Rows from block 3 of the text encoder of a small text-conditioned image diffusion model, named by matrix and row number. Rows with one number belong to one neuron. Each number is 500 + 25 x the weight over its row's rms, rounded and kept within 0 to 999. All counts start at 0. Numbers have three digits each. After the name is the row's rms in percent of the matrix's.
After each neuron's rows are labels from the 100 texts, of 14976, where the neuron reaches its highest value: "tokens" is the input token at the peak. Only what is clearly more common there than usual is listed. The data: regions of photos with short descriptions (Visual Genome). In brackets: how many of the 100, against the usual share in percent.
# fc1: MLP up (text_encoder.blocks.3.mlp.fc1.weight, 1536x256), inputs 0-127
# fc2: MLP down (text_encoder.blocks.3.mlp.fc2.weight, 256x1536, transposed), outputs 0-127

fc1.766 113:487532485474479469531449488485567483530526471483532526520516490507440516507527508427510482467494479473495429520536480465485486545475496500475495550513490506486576503495499504469490497527499494516516517504523513514500499472498482511495516525499494479528476476509548517498511451504478496496486543515550524502489536497499465534503508464512492508492512536505525505521472495504506486512508
fc2.766 173:476521497496524497485505495496467535492514526543484480487491492455530491504545497501531518555531504515506481489450528519509478495506534508521491488471462517471470506476497483552473521522494532509502488502505521536481481533534499474478482505517526480469499547511477484511498543506522469418532512495506484503520481526483470464522477460486451501479473472509480487487542498506527477505510
tokens: " " (59 vs 14.8)

fc1.713 102:533527476521512505474446439495535436502487491503487512478477481513497524452499497476512475482511471480496446510541506484534484527491511528472460502509477532493506473504512520479521469480508526437526549534516520526502490523502499475501527537458505500540473498492529534507488498472481497562531515528515511525500526521474469569511475496494525519517506504516493481497482485478503490474502
fc2.713 107:478478515462515488506513540512496555470477489488480514518532504506516458506523513533502506527477511495470517509441515545477502497489542458544496492495495492489521531499493483500455534535519473560486478483502556488475529514474536521465472516465508491517505538478454497513519508538512503451478469492451488486503488518530446449471537517534473455484501492464541511512516540504510520508483
tokens: "e" (21 vs 8.7); "l" (14 vs 3.9)

fc1.98 101:492439465533486520519436499525515529492506511490510482428495487503492562538480547508524511500509517535543534502552516514488491483523544490512517491539494518452500523512491490521499484515500519496495485466507526512490513450479467503506507490509519528462509488550512516452484462543495489534521493487472519485499502499503522496507471514489471502486516568497464517459480464492486491489463
fc2.98 099:491528537498483467501591508502439453464522506502507509546537513492502460507515486563486504513510498457464441503449508496484478494473456481525515517494464481537510495481502464449509503474502465504494491518514453498479504545502520507505499502508488468518503499472514535531535523478497507467472503496510512475459489496529468486499527506496510485525484444512503530508492523496516520517549
tokens: "r" (87 vs 5)

fc1.471 103:517529474533500473527525485499457528475476530481515495440528505476498514496516520479515492470512515500459460491480491500491454494475541502523499475534505525558478464568530500466530470517492486494534513495500502497508511534521519486489509541523468493535507479510509480506449513497529506486550461502497554537495466481520488479518521517505503486515475478466565457496499501472467531506512
fc2.471 100:483501530463468487494499528546500495535453479504506508522469505501522488474472510523522502530458459513536552490494476516504496502502474504511514522504474518462481510485518520499517559512560500530507489503473488540504524491473511493487516493525541496509500509466516509518544473463441522502503486534493445480493484491541480521482509512503515507503489522548509528498493502482505525532453
tokens: "n" (25 vs 5.9); "w" (11 vs 2.3); "c" (10 vs 2.3); "l" (8 vs 3.9)

fc1.277 100:550509479433508424521537519500515486523512573530493540493524504495453531490459518531494509476490488525516530519494496482516465561527488489509486487497504470517461493509501474495481518440497555532434480506504515455479498534503486486471523512519494456522480498503510509495518481497458504496557481509513537534514504500475539521497562430460468471487487528530486511486503452483493498537480
fc2.277 070:493470485524502495538543484521526468480471489493500453486510469491509506524469524497473499487485506564518506505473526507500499502448457529527485466501463471474520513475484476505512495478515504518464505491442563472491501500505444509504500468492506490504486500475496474470545525550507509488539516513457451538463520542507499527462481498507485533516482485482481504511481496534485489494490
tokens: "<end>" (15 vs 3.6); "z" (13 vs 0.1); "i" (13 vs 5.7)

fc1.350 095:508510500472480463493508546527517514532521487502506478530430531518493522493472524499478495510483487460524439550528541485492473515482554506512481533524505470461499504528499506537492521467481502478484534532483490495472474506488511494476510476472516534484493513479493477492495510555552466514485513528504550497525478495504490494505495458522513502462516481510498477485486498496490483476517
fc2.350 212:478532502480454502506489460456525490451469514534505491477470499489505506492491478500504531520458523556459511504468479484503546499497498474504439481537534526511518553494495491501495489529479507515490491509522509475499540499520490532519453475516510498517497510499487486478545538447485517514503488471480515532506530526478506511504505470513463501491451498552448470509556477574522533528486
tokens: "z" (7 vs 0.1)

fc1.414 101:505510479476528495509509486480511502489504535506526564554572522513541545529492476502495473505493524490491524511476505530511499514460463523511498495489449498486544502513518516516496514478522510462516468531528510495552490540528499492497485462510493491455507509533495496487495487558467496484505483489507502482516492467525532414503506496542509528482510494471506453492509485479523477491494
fc2.414 159:483522491501495532526498488546479490495504497513510471474483454517478476462503567464517534507498469500472499475513448470501484515527531459490501507518553495535482492488524494526504504546515531550497504469476499500456508482508535507493475527491514518513481506464517536469516483501514506492471524507476468504505500538490483541514478473486519504565498506516539543506467522493479507520474
tokens: "s" (25 vs 4.6); "i" (12 vs 5.7); "l" (8 vs 3.9)

fc1.494 095:511508483524482500500519522449495525529509527455471504571497527504479537506512528521492463482511493496477472497518519479512453558478497485516497531431524498501487511523540506516471497503507498496485488513511516493472504504523494502530471447476522487507421522504485467532497493521490532493507508540498508515501522490502493450497502470504483485480489533434542508528544522492476466483499
fc2.494 099:460522446545509501513499524498524518503512495525535436530500542514503463504495525555458537494527420518502489484465510497508508497502512500524505495479509562453499477473478509499469494497470501481511500516521516548495491524520523487489504505466467508517490510504492482477544485486493532478504541508535519462490500522458501521498511493517498507490521519559498501482521468520516544473476
tokens: "i" (18 vs 5.7); "z" (16 vs 0.1); "<end>" (9 vs 3.6)

fc1.4 107:499492510530523497504503497498492500460482533490468556553526519501479527472499519492513488511490496462513497479541483511501558478495516452507524508501551458478524501490504527507517500520486472473469555477495496528522449515494488501491518513480476503496512500483509551507483452564485497485495512479520563493486518497506506515498552516494510501499472527460520491522478484464503508544518
fc2.4 192:512498527458475511512505519524507465578511499525485467459474461486504492545526461493504554484475482510504510518454497484521424525488472492499445457482505525527479488499497503535476506517508498530500461507533511487449534500487516498493498514469544489498492515491520473460498524451507513491534509488490498504554496517468505473516480488492496470505518471511519485518519511527524507489510
tokens: "r" (41 vs 5); "o" (22 vs 5.7); "f" (12 vs 1.4); "h" (9 vs 3.9)

fc1.86 101:521507502476500466519509496545473492515489540489527473484547507484462442491452544504482488478490547504506496473424488497466466503494493529539513495512523486505501527528460526507498472481487484496484474527489498492501490545510521530542533561509493506479532515496513469488465496508456532541515498506525463488483497479508518496478504538499479515497467504518484527501485480515490492518516
fc2.86 091:513545502441498475495490481530489475456467534464508512491509551464513503487535477480524475467539502475505462537484457496481516498509488484492508494518512497483501521526475514511458509487502478486488499528554489505427513481538492509484511534497483517512494461525490494503491505496514525478549474513535525534501509496529509497488555505487491510463479499493512477495484469482519490525510
tokens: "s" (11 vs 4.6); "d" (9 vs 2.7)

fc1.274 102:533521489537512484523499472495487454500516551529499569462462499507527502489521495502510478531548459477504472495466496483520486465575506492509532510517469481520520495516509486476486512483509540485486533494521476459459492450519497462504468483503507529479499510492497512525497471488489489483479493527563531533492450506532492469505500556500507483473493508505490483492528492473499471533557
fc2.274 081:545539473479526493506510545499480504492484507492456496474502473496502489489523522512452481516502497486500533520475520515516454471456528507485515511484532483499478528522469480535518482480527472497515516522527507490526520499476544543520526488509525489482485473526483505524479513509489488531461489550542494503536517485462467509511507447511543511503505527520491515547517511485508508499518
tokens: "t" (16 vs 6.1); "<end>" (15 vs 3.6); "b" (11 vs 2.1); "u" (9 vs 1.5)

fc1.583 107:488484541469499439483484497478492505500503456512489518483529480493520483514474520536506514515507488505508500534506469518505461541540444499496476516526539543486472522529492518489487518509528485527525474493488497467546504512509479521457458504493463475494558497525507528495470495551491521512503509491493486510513467457497478501508503498387466493500503481521515511495485531503484532515494
fc2.583 179:501488484527494525532502496505532465512475502480478481526501528491524518521498479490508503507505501508492517512512508474460517465482542486509495492523465476520550476487493542493482487473524487461476543518506496493502517454501490487523546470510560506460461484511506480513539510449501473482522451512499498489479501517535441502488490498539525486485495557512500485516523513498503476496537
tokens: "l" (26 vs 3.9)

fc1.741 118:475520499498517493489579501483506502493491533516494549529514481513472453469456467459497491507523522492475496516512521522513515472505532495473477484475491494495514483502498488492513504445525486502495515503473470480507482495513475531548486489472517563548527513503476500525524466514511499473498529555515507513482493482552499541504478460481502522474502492509517522500516536475496492538487
fc2.741 110:517497504496520517526458482519541504531470468478502493507477514523507530509481541493521479500503444512514542487471471455519491546475514492567521503549494520506511510466507539465482507536472488494485504505531517490528516522533479492499451500476513479481486503458521523480523519497490490514494471467487476501489534520528471452502523507516486505544485547506503515523506506531529498492515
tokens: "s" (34 vs 4.6); "a" (16 vs 7.3)

fc1.421 099:474515517535516523468548504478497465481512530480470531503491493542525519517517447461509469534549490542493491524534484481517511503484511527460519499499487525495505520535538491474488482484475491514512534499506479500498459528506461507474509476495485509535478515492490505519511509510531478518499488506513511525515509516512521537500509519480463495525495491491522512506480519493511553531521
fc2.421 096:509497503488466533515486503528523524433508492532483498487510485499506480470502532515496511480450489529506498453491495503485523519511505496545480569480515508538481468459503472484507469499511480503477471497487515462514524499519503481527498509519479491498514491505475504508467496496508503517519467493495479475525512491499478450546491477514502479482519520435480522532470471498495482475492
tokens: " " (38 vs 14.8); "i" (20 vs 5.7)

fc1.756 095:487518517516533529486503463461512462476488491509515501507532461554471473485461525527496485514497476446478507511486489512495503529476570512501507509526487478499498485489515489490506527494509482482497499549497503493515530528526522526513486490446527553478510483490489513508507427483530528487489477518499494522504476504482522457486466492481544517504554515495469490510561513504505492456537
fc2.756 119:490471484468461462524512517554501522487513494484533472504497526521482533495473513519498518460548499531493471488502509515463452503522480486501489501487520482551519499506473502498502477508500508507497498463512476499469483477487487475501491537511469480547497507520497430504503586513500506491535530487501512524497516489467465552546499479515441506498488497533556518513451487478491506547465
tokens: "r" (68 vs 5); "k" (9 vs 1.3)

fc1.126 090:491504509465508507487499507480497484507493499495507498489487527527500473465580470459520531473478480495489485469512508505504471527578496514481541510489480516519500490496518516489510497502456553503492467497522505508464501532488495489545520467508538483497451556501521511486466480511459477480529516556529515542489519508485498489474524502516522498544452468491539525482493467479453502541472
fc2.126 074:487447486489477519487495505477491507543482461502486499514504513487522521507497462474496511476538461477490512507499516491481517505482484479505502491492469482477496511472536469562527484502540493489486471472532560499518507477516483579512514487464573490494513519481510482535532471522505535456494520525493501520472544447480433496492470499504528484462497507407515499519539518517481480458509
tokens: "<end>" (14 vs 3.6); "i" (13 vs 5.7); "n" (12 vs 5.9); "d" (9 vs 2.7)

fc1.604 095:510490470500492519520494527509536501474506508491477485447445512512468485463502543541490497519528528463502492525452503527513490477554527503464479480559511449501498503509491505517480547517528515470473491517486473488504519540470499482448501490503458526483492514485516500493480445489472519490478516478539504511539457517497483479495491533571527509462522479523481472510492506476480514512530
fc2.604 100:495563494506509568481519477466473496521498526527489469514507487533519520527551489504521484541540489469501469496526471504520492474509516503510475539516529492489491474467499497486481548492447481557546468529460536518526476492470513476526508495467506547504505486548488498471514504521489517538456492532508517539485532505488488492453475501496565511532541546512524498498486498495529499504501
tokens: "i" (19 vs 5.7); "n" (15 vs 5.9); "w" (12 vs 2.3); "l" (8 vs 3.9)

fc1.182 105:493494493459532467517537483473534520522521504502521523502514471488494507527478492493464508496528515487524537480473509514502552503482510491539513466508499516485543504514498506487461515496512485486457439494565494473492519446494516487519480500548485488454516508545463496509555492484543478523493527518511495464538496485514511492487498567482489453480492481524463510517519507529499514516492
fc2.182 076:485485547518518493500487456495511509507502498473488524490494475496494462493475533507521491462521488486514507516532495547535537511506492465478511501486472496495525510523538493524510520533493476474491439491574484499447495426479525552570500527514494440502494470465484517504482495467507472465522502498489498499510478448504516531501533520505505440500509501449562567515535501500550533510505
tokens: "l" (44 vs 3.9); "i" (17 vs 5.7)

fc1.317 087:506549478509521477466522480492524483510508510533491514447483560489484457475525515510474486482509510514498499500462480495527504554551501505532502521469476501454506514556497483472504460502510526488541491510529502462498513463510502518549482474516502531499477516487469501492490477505460464531523495493546519551479494489473533511511466488503529503457513490522535540531512469484490531499506
fc2.317 057:562507514453538507526497532490466471534508513466479500507512527470509443531496503515469508511462481475526498537433494470467463523455489562541476529471448497526457509514507533500508546484492454518534487516484513490501482507482545537552529530542515489476501475511479489528520500490463512512496471511501528530466487499504518505505476495496525459469514518518509489526492523500474490504518
tokens: "<end>" (15 vs 3.6); "b" (15 vs 2.1); "t" (15 vs 6.1); "d" (7 vs 2.7)

fc1.737 102:482521460529495535503540495500523500477504471500542532534429518488477556457486498479516501529499491517467517481464492483523491501480541511532504462479522426552503458488471516481513495510502492464462513501501492523517499501531488527490496499519503548484488488528503509477512518539543504501484504514480522480510525518523491519541490457515497513501528494507473492493541469500523499475509
fc2.737 150:522484518481514494511456488501480480490503504508478473468526520511523500476500537511497494480493507463509509539502502478452517524514434485475515550536510557509487487464548485512468505509495514537532473460516519424507486492483482506500505453474492483501516508488511501514492509493419490472504530509559483516525509475472459519514487509487515518495465492537541504507500519513469512515507
tokens: " " (39 vs 14.8); "s" (10 vs 4.6)

fc1.669 111:513489527479508463497488496536492505471484491495488517495534437492503468486481515542502481511521515472503476507497500493479446513519514509521508519525469492516467494526511499482491491527577510509507499517493509511464514525517549479508500519521490488492494511488467498522458474475442524479432486509525477555477468520503487467499506486526486498454494484501498525552460524475499478566479
fc2.669 078:513459511483474488520501499534474528481530497492491491506522474467465484507498478514535519541490491461463526532513505453489539445488497490487506473491494522539482510466537475529515515484498468527468469509499469503452488492544525501527490518474526521483508560512442467480511529452453484469469520474490511488502480471502556464497501517512531547475500547493483491517508538474558490493513
tokens: "s" (21 vs 4.6); "l" (9 vs 3.9)

fc1.566 108:476518515530459472521491503552524465492509485496513513451565499508496468514491495484494493501535516476476506514537506475480540462505521490525542534492511493509524462511524484509533497485526516489517469477500491509461421514522449519497506483473478523508463524522534500519509489516490477469508511499535462573465468472499515514537486536537475518468507507514548473523497523478527488495524
fc2.566 085:528486439500527551503465518473461483518523529493519474524506464502462455524472514475472514485495518453462453478530521528536497494478458522472482504495511503503473532504512542484494525506482458520549509549491495497528566502472542487491495499526499445456496439465497500471474529470488507532490522499472527497495488499488480519486535509491519492537460456519497516452518463527469484541467
tokens: "n" (43 vs 5.9); "<end>" (10 vs 3.6)

fc1.266 122:495506517450491477479477520503519511518504524484458480517551541478481495548498515462508480466474527550514467549466504468483516556539508472541475538529494454496494526483541523486487501490510537519493464513523494419494495534483439487480530490512527475512493510524512504519502479499476508524529522509462489549496516543517506504484500479521511503481475504490531473452523472495471528496498
fc2.266 092:481509470489466549472488507511484506547494547569541479532481497533518518454436538492487515479500442488513499495499540511529420495500514502525499490497524539436486473508506509485505527507478527485514446456467475510491436492520501459522467523468489532510526498489503504492505515566548507501468501488500496475474492539488505507486550512514495525497490477537478486512482467495483466450513
tokens: "z" (19 vs 0.1); "<end>" (14 vs 3.6)

fc1.638 100:502507488528500530488499503440494536459456515492478542531528494495539463477480468505497512500509544554492518487517495538476440500509453547490483494493456474490514502531495487505476496480536503515487496517500479503490491532494472473466504504477516535459498520473498487511470519558521456473490517495521539484519513523525517523460503475486528519485520449497517510528478510474466468548487
fc2.638 063:509480537487506506489490480520512508551504501512534459508473503520468533475486525482501444495496490471537496520524485475544547502487548413525456504553515488503455489491525484480507542495439502461519509496509495490487496485490517508522501505478497493511469499492544530503491481496511505522500520501504471488495510517512451505531510497488509523532453524486566495460524496538525484479512
tokens: "s" (26 vs 4.6)

fc1.522 097:537507500480458512523497513523509513490510498519475478482499527462548503518478483519506505495515499528526490515483474511512491477464471492528509494491537489463527541521507495492492492541512527463431494506508488485504533454494476465468503463482522547483563490521484518549511465537516506547462464509481517497528519527525493524522493523506511494472497541495520504513472525475506443486525
fc2.522 097:516506502519442526515487523465528502514514486524480488478511541504495533501488501508472491472507475528490503497481520500495502508511535445515487518450510484481502506496473512510510512512531480508442450485514517505485500479549497499523529500485512475528493497508469462480542449521533528510497478528501477528523483473503487493544501465471530477460530545496527499547509494490518428464568
tokens: "l" (48 vs 3.9)

fc1.436 091:468567522545463494487490504512499521514467539497524511500465526466538460438532492528513514509501467484453527479496497484514478495549544454518593469492508538482496493462486508515470496495490499493488501480520489497451482467506431516492515484477507535507485528474464499483494508498521494483560482491563549494505472477480482521470538488471494512465492491477512494475521498503546504462482
fc2.436 074:475474531524485512464527470498535503491510504491491496508522514547446498488453489482471496460526499514492551503475525527497472531448472511509546482528499508509528499486514482467503497476499473528478467528528495466533471551491520519490515499492499506510536513492481521518495517492496475457479508490487529527482488461505491509478520464517502511523555462545560522499546534490462520522541
tokens: "<end>" (10 vs 3.6); "z" (9 vs 0.1)

fc1.139 098:486539454537494501474492505565499544442469544503517508515495504492543488506503469467510495520478469524517526498494516514491521507501521485507494452511460480458570539466476507524500486469490491468493496450514523505502511414549520506538527455494510500451481495482500533502454481540510461500480486493481475496508485499515467512508502515517500512549487485550454495488501514507482473480494
fc2.139 107:483500512452479517544554518492475455514492506520512503511493525525505531463486453538482506517520467478514458489542501507497469514487502484486531548513484526491425496508511458469468523481528494530500497537490486535522516507494510515482505531470479509561520505544546492490505514501530545458516500471531501530507480504473502482495519513493516501502500518454532511526497494451515478556450
tokens: "r" (40 vs 5); "o" (16 vs 5.7); "i" (16 vs 5.7); "c" (7 vs 2.3)

fc1.453 095:467490511456494508504454519511520484496476496498523553478514486539533499531511474480478493518534494505529513543532487496538487473491495513527491507481521483462510479527486481523490461499466450507505487501492526532515505486502459462498506516492488480507522527529484503489465493479530495517538504488505536460513511509469511440507511510452494515487509503485476521473458477516506487565478
fc2.453 098:497498546519515496492536496501499521526510478505525451531484514446503501456518533536508548489494504482504495509486567517488529526508483437485498463527480490514457518477522524528501507500480520518490455486532491482475504482504474551528492486501509462499491489456508480475520486425454514455497486495542498543470479522498504522486497484521475483501496516557485485504551476490494503489526
tokens: "n" (29 vs 5.9)

fc1.658 101:481537515546517473473528430534546583477493550509516511480484541505515517490499514508505518487529483501463520489472470522491493516505522484490495490494579504459518489496514540493508442512457489476521541467512467478471497525547486522481499511451492472502493498508494528500481459509473503515510479542540477518480534528488436525494517515492443471503493510495478492493522466527516532531504
fc2.658 070:490469489448470489528476530481512510507533465479510503460492481526484469467525495527487529545469515543499506484527506525525467532452503519530503535535455505518520493510473485455511469519544458470464499539490546536500504505463490500534490490510509502485545507510458494481546512494503541496479488478502532486507475451476508493490507490532530527484523473515571489504461529479513485440493
tokens: "e" (25 vs 8.7); "a" (21 vs 7.3); "s" (13 vs 4.6); "l" (9 vs 3.9)

fc1.46 085:495518499478479527507517476486461509450476553477501472490555493473503511509511535514510474533474506512522521527497494498509539535473469461498541442506477508489488481499540489486529487532497500501494437468492490499461460495492492488486477508513492521491528483527527512526555501482490477512518485513481489558504486532521477551482476534480498539508450505482544495489501496510527502494549
fc2.46 072:451454503514497516541508510502505486534512480471444471527502507532485487503483528489450526465520539457488504467556518508499471486504490491507525518509509480523495516505500510507489557473490467538501493530479528495515536522511493472459537554499527484536526513502503463500510526483503486472464520480465506465471492517526514445482488482503501502513498493464513524545508514485486491536464
tokens: "n" (14 vs 5.9); "i" (12 vs 5.7); "l" (9 vs 3.9); "<end>" (8 vs 3.6)

fc1.257 087:481524496498479512462479515499450482441497494474538473493529509504531483497468490478511486521489505553508484492501524482493473512486475494466473531523496568500516493526500528496528497526483477442502508490460542528500503504521485493490503515461478489504477475531510515504516436517457521518516522459489538512492503479528506525488500543510471509511474497486504488455521554476490525496470
fc2.257 066:531454514507504507478561507512525524515504505497504501496489484468476510568487479510469551502528473529529496499503499532490497508516483502448533468503516495479528477490505500507487512533515484564455494474516521484487485466467509519516484529496486488537526508531490494488511504493507494475455489505489487552518513477451472458463516497484534491507576486486458541526514476552504517468486
tokens: "r" (47 vs 5); "w" (11 vs 2.3)

fc1.67 120:546493482488555474516428507510495500523508487501498518492502510517540516491474504476498520508513506469527538469485479474508536479476503523532462486512513495503467539513454501511511483502495526472482432508534528539538523515515513487518518478517508508441521497524508486486513507467436487540500478501493458492466536527465539478512488553494496482543492531472491507507516479494486485477454
fc2.67 095:476539493497527507516504475528457506463488500516494535512515489508485523487518519501457495488509494482526533513518491490507518483521462517513506489484485477482516471539523519552498459543503501522479477496539516512499512466512510483486527472498504502438514435523482535514505566461465450508491464512507481502429528453529506500509481464488474513467546544509502479538478494465495463512498
tokens: "a" (38 vs 7.3); "e" (18 vs 8.7)

fc1.469 109:495468509440477503483497523501518481485492490503559472516464515493511471465538488470459514512471522483508527507474534494495492522528474484539471524513494490493487510528493533516486495514503494508534514512509509472497528517483503522504498504490518464497486516495504507484483522499507494470536518521505526497495533465462482487461543470523518507527498485486487522446524447539478504537476
fc2.469 150:509508512533527489515517454489524528510498533502482451523460517499510545519526512491495505475503538492445463495494511497482541519458529461512476502488451519474487553462490466561509494489504540517550469516494558484499472509515487517505502501523487513520449485508532474544527491530490492450511499512523474532477492510504475504499512483483461499508456537484461520487448482510508483461468
tokens: "<end>" (15 vs 3.6); "i" (14 vs 5.7); "s" (13 vs 4.6)

fc1.19 097:498457522532525533528453480524471516487462531480469510528501503480512445510485544522477496482520484518457463503493513511480496509524494481508507484481476477482515515522500542537479491520520509533544553479463506483477480502515504548515480536505479549515535466498513478520484468487514520493537487518533510557490472530504487511489494545500464522477464527521497549496453490486509535515537
fc2.19 084:514480513486471462521555487545539472502479476505506470533485503503477538524533469560453536527494464485480500506503461512515526458460441545500504499499530497503504514504508527505521513485478468567495457522525537503513530464493526480464536519470520489516540525495512459491538512473497491475474478503479489465491481489499524515510478472525514489542525450496493482508509505519529532469454
tokens: "n" (15 vs 5.9); "l" (14 vs 3.9); "c" (7 vs 2.3); "d" (7 vs 2.7)

fc1.111 085:512527518481532537492522507504476455489495500507467553466501543509501478542507516491474481511483503500486521532524450531467477534534515553524487527478522485519504513595522522481508523523528496503536497504499464454515515534530450448498523518509504489463515502493492484547510496448478483514491479538497474547511500465500484550504502520515505500489521475538501478504475470510490506498458
fc2.111 069:526543521486518459504531511524513520525508481526470521534486503506499468507511505520497506538505518536487465460512486501498485519510501495502486512486413485486514537517491459522476480517534532481533525525469506499503476530516456517493496441490534465473525475497522474491534489458523528516509482489487474496478513501553520514507542492483466478500527527490512521486484457547509529484477
tokens: "a" (28 vs 7.3)

fc1.312 093:514527483496545464499519493554505527482524482454480477448560533513498477514480508549477496455545526552530517573484446505492563470485508492460503482487495501505522506495505509523515469538513507490484505545499465455500507508514451490453514481525519533518470487509535493510438454525499487507498473473514512526514490493517507557499474487471486500516482514501509494480507504494465505468496
fc2.312 071:483527510491479485527492509476535499476532485471519456462505476464514496485543475507463468509488522554477485504480475554474536490516505521493553517491504494483541507528453525503503487528531445532521517503467539494489519497470487496527528542528471505540510485507461449545506477518553557489494483510497502508524489456515474466513485517503519476518518539541489486512457501533510452475508
tokens: "e" (39 vs 8.7); "l" (25 vs 3.9)

fc1.574 093:510557533510488467480475486534464519435470515440489460465544492498518473487486524510521471469501501520502471506489456499508474519508491524500525487509529532524476465543474505465517502529474495537532531475451500444442511483514545465474497468498492493480485489491519506530474484498478516491520466486506517493553449520506510551505500493451486499500481471526540515524498479519496545524497
fc2.574 084:466462515472504466488491541505482495544522484502504474494494516552499487524506502505483499519538475510510475503499496484478486514506509508579449511463509522492482493505470556526508544540510526553487508502490526481464506481470497505474503520484555498480490499528477462497525476517538537503459497506461487499481487528510444494513526499504523459521501534527523516476531487541490487494452
tokens: "n" (18 vs 5.9); "l" (11 vs 3.9)

fc1.297 096:512494456511526490519521500512490539458498535456444505526541512501482483493515527458509505458507491462526524478507533506497506541490517501503517472517481528503498505549463478493501469462455503524489520547505476503524526516507550515533540512516476485540517504456490491474467511533498463539534515510547525475502475498490481486524455514525513491527499487535479469501501471468487523522495
fc2.297 079:435503504470455505485448498509490519508502479518523495558483484488473499514475487513521496533488460492518466535482471503567469530523547476476558499508472507488489464477539518471508505539499478475490470554510457558528517494495489484512446521479504510527496494509487542536513476521515507452531495520461506536479543487476526521474512551508522478485498523469540528517503502494499532482490
tokens: "a" (17 vs 7.3); "o" (13 vs 5.7)

fc1.650 108:523495467497546510490500535497528528569458477465503535537517482482545495501460481470478486481508513485510532487506483510506551537466496517521494462468479462478505492508499510521507476483466516465482499491471526490525498455513467485523499449521511509444496474505500497470516495550525509522498469468468520520514473521533507476486487513525516478498489498500518491500535477501487492483476
fc2.650 212:489527519531441484501530504497495506471511484539490492461508535515498494503506518508529533492499464495471514527522500503491455429533479472499487537524552531533497493496516509510497534500526523540488497486496529530492493511461515491466485493495490528526515539476504502510509510504480515475494510546526491448500503464510508514512493501494513517537486517563483512455485539514531516493505
tokens: "a" (18 vs 7.3); "h" (8 vs 3.9); "f" (7 vs 1.4)

fc1.542 098:463527506517483505506526487452503538456490527468521502487501549501531509487476500540518484524517526504527516479503461483504489501478556532496502527514470493501512484541506508464503520485496498499459533527500474499512471516517516491508495488455482495499509511477471524493498514508518466511508464519461481543510491541507556436516502475506540454499523519513512489510517449532520464533470
fc2.542 084:489486470504494496482535486470463499517494474512494498522517526521475484518532470516505502503509468511537451499487494512529507502514508550466529493480449522547469515513472510514469458571506518486493484546530488524511482457490492503521527534530469486506505521480462502512481541473519455502521503493472521519523513566503552481480506510508476503530524496479529511491496477461506492447472
tokens: " " (64 vs 14.8)

fc1.687 108:496487511524518571504494461498508517443502498514484499489490464473503522526547510511502493495512510479488513552509511492510466458460505494508469497545468511502545491538507539537488503501480484492465458488510509506470485522489476475457501513473512498521480484514557493514514530488489480492541507563538537428501530523512501467477515511512495530492488568479530490519455529490503500485536
fc2.687 108:491547495538487494491480475521507464546521497521493518480472531519531562519496540463501499495507481440487499530507510487556535501492516482562480523501446491483513522483525465493488481515462490496509470497515516524529491500504551534499483456533503492500482497461526499485506466486488468530522527506544494492494469484487494495521469543523477507507481530491526551464514463530508524509514
tokens: "a" (31 vs 7.3); "l" (30 vs 3.9); "y" (7 vs 0.8)

fc1.356 089:471532469484508490537489495505459559490497509502506559475569477496538530484509479508490486469526522549511506483516496476503506508475474496455531497500470522458515509479483460499471489503489531506533483478519521544513475524521517530499491482497458467491525537545491513469496506501499469474419482512496507518499505440503536432483479541489518529474510554483528487498536506463511495501486
fc2.356 053:480502502506488503491539523526542456524474502490514457499496474497477431483467506475481493533479482479496504452482522498489503534506540533519534501464531515508518512520516538457527504468461486524524532509522517443525543504519536513505490507491480498520525515491477478481538520519488460491541528492533461515482510502479470529515502470540492513464474480449506506566500455530480507496434
tokens: "<end>" (8 vs 3.6)

fc1.758 086:579508543511477499484506504545527506492505528491541521466452519448477540531512485523480511500502533528513529532498494507484479466490516511473453468470466462528526505515532555537491493464517489514542522517497527454480510432450508480490499515510536458547508483483503489522538488481459519498522473467506538497521513490460508478519507486536529499538490472498516468547483498494458500484516
fc2.758 070:436478485505490509513473499480501462516505480500492465487519465531484522527475476473498437500489483520516503539498515492510576512483512507525512519492488495476461513513481499474501504511507519487453505513469490508506499535514517523493500518481487492521506510474502476521551469501484536518488484526536476512490525490527476512541544468496510474461455582540467511514500472562518535487491
tokens: "l" (21 vs 3.9)

fc1.36 104:507518505489498490551530517544502526520495533531458517517479551519462497529486499547474514484506526437477510534496502483523467461535526479535524528495526449495524476477478499532494485476492524504460501465505483499552467548481505519486492517450499503514528513489496497498474475526494509478498481501510531532444488506499514454512493436520517484464535505480517489497483488482503533485464
fc2.36 039:469457497493510466516535521468476484511504479548535484495464502539472479508529491547502487502519505485461499500481485503490533489496531491521542538469483484489519523505520513518519485467490486526508513487472487455519499501501527544493494512472524489525504521484527506514478533481487526463508485537505478488454488549468488501550525493532541436504532532464517489551496517521524550508543
tokens: "r" (14 vs 5); "b" (9 vs 2.1); "d" (8 vs 2.7)

fc1.568 088:460480473468490545499522554476490496449515505466453465490457477506510452504542544531455496520520484491529499489522538529471533480502519478508472545526516466493473482520509487484491498524478531491458488516523542514450474500497492451488509517480477521485451518521503490488481500510519496522497482504522495464513479493501522525497526452516519484488499485484492505508515506535548530490488
fc2.568 151:499494511495507438509473478508508562516489490498531483520491515504492485496529482460520495460527531532492496496486447480506505497494487476483516460509516501479488584475523495497496519484487478517513458549524493505499517524527492525534482512496506470523496481508464492475543504518516495456468540491488480540444530495512476511465491512498459507479480429505511520486530518514496494520534
tokens: "z" (16 vs 0.1)

fc1.388 098:502487489544481555508517519500486521515490516490514486451518497499490512500523548531486525502498462501491470508556487541520497448554477512471493488497516511491535480456503480519475508548515499482511513496517517510457493463518474546495476512497499547519434520497510467505456481506480490464507469499485505500497478552501448552527533556484490497485510515505492529472499456492514452511507
fc2.388 178:524506537460469493487535519530528451540538485526488461556474475488488509501465495549453502504498479527480531481498571549480467521477460493503518504492516510520474504538509512524535478495468482497533505512493497472528501484474491508471539503518497488491574479495473491493527513499540487514481521503458507487484488459492537476492514468529494514515497472511498486493520522511492493432480
tokens: "n" (27 vs 5.9); "l" (10 vs 3.9)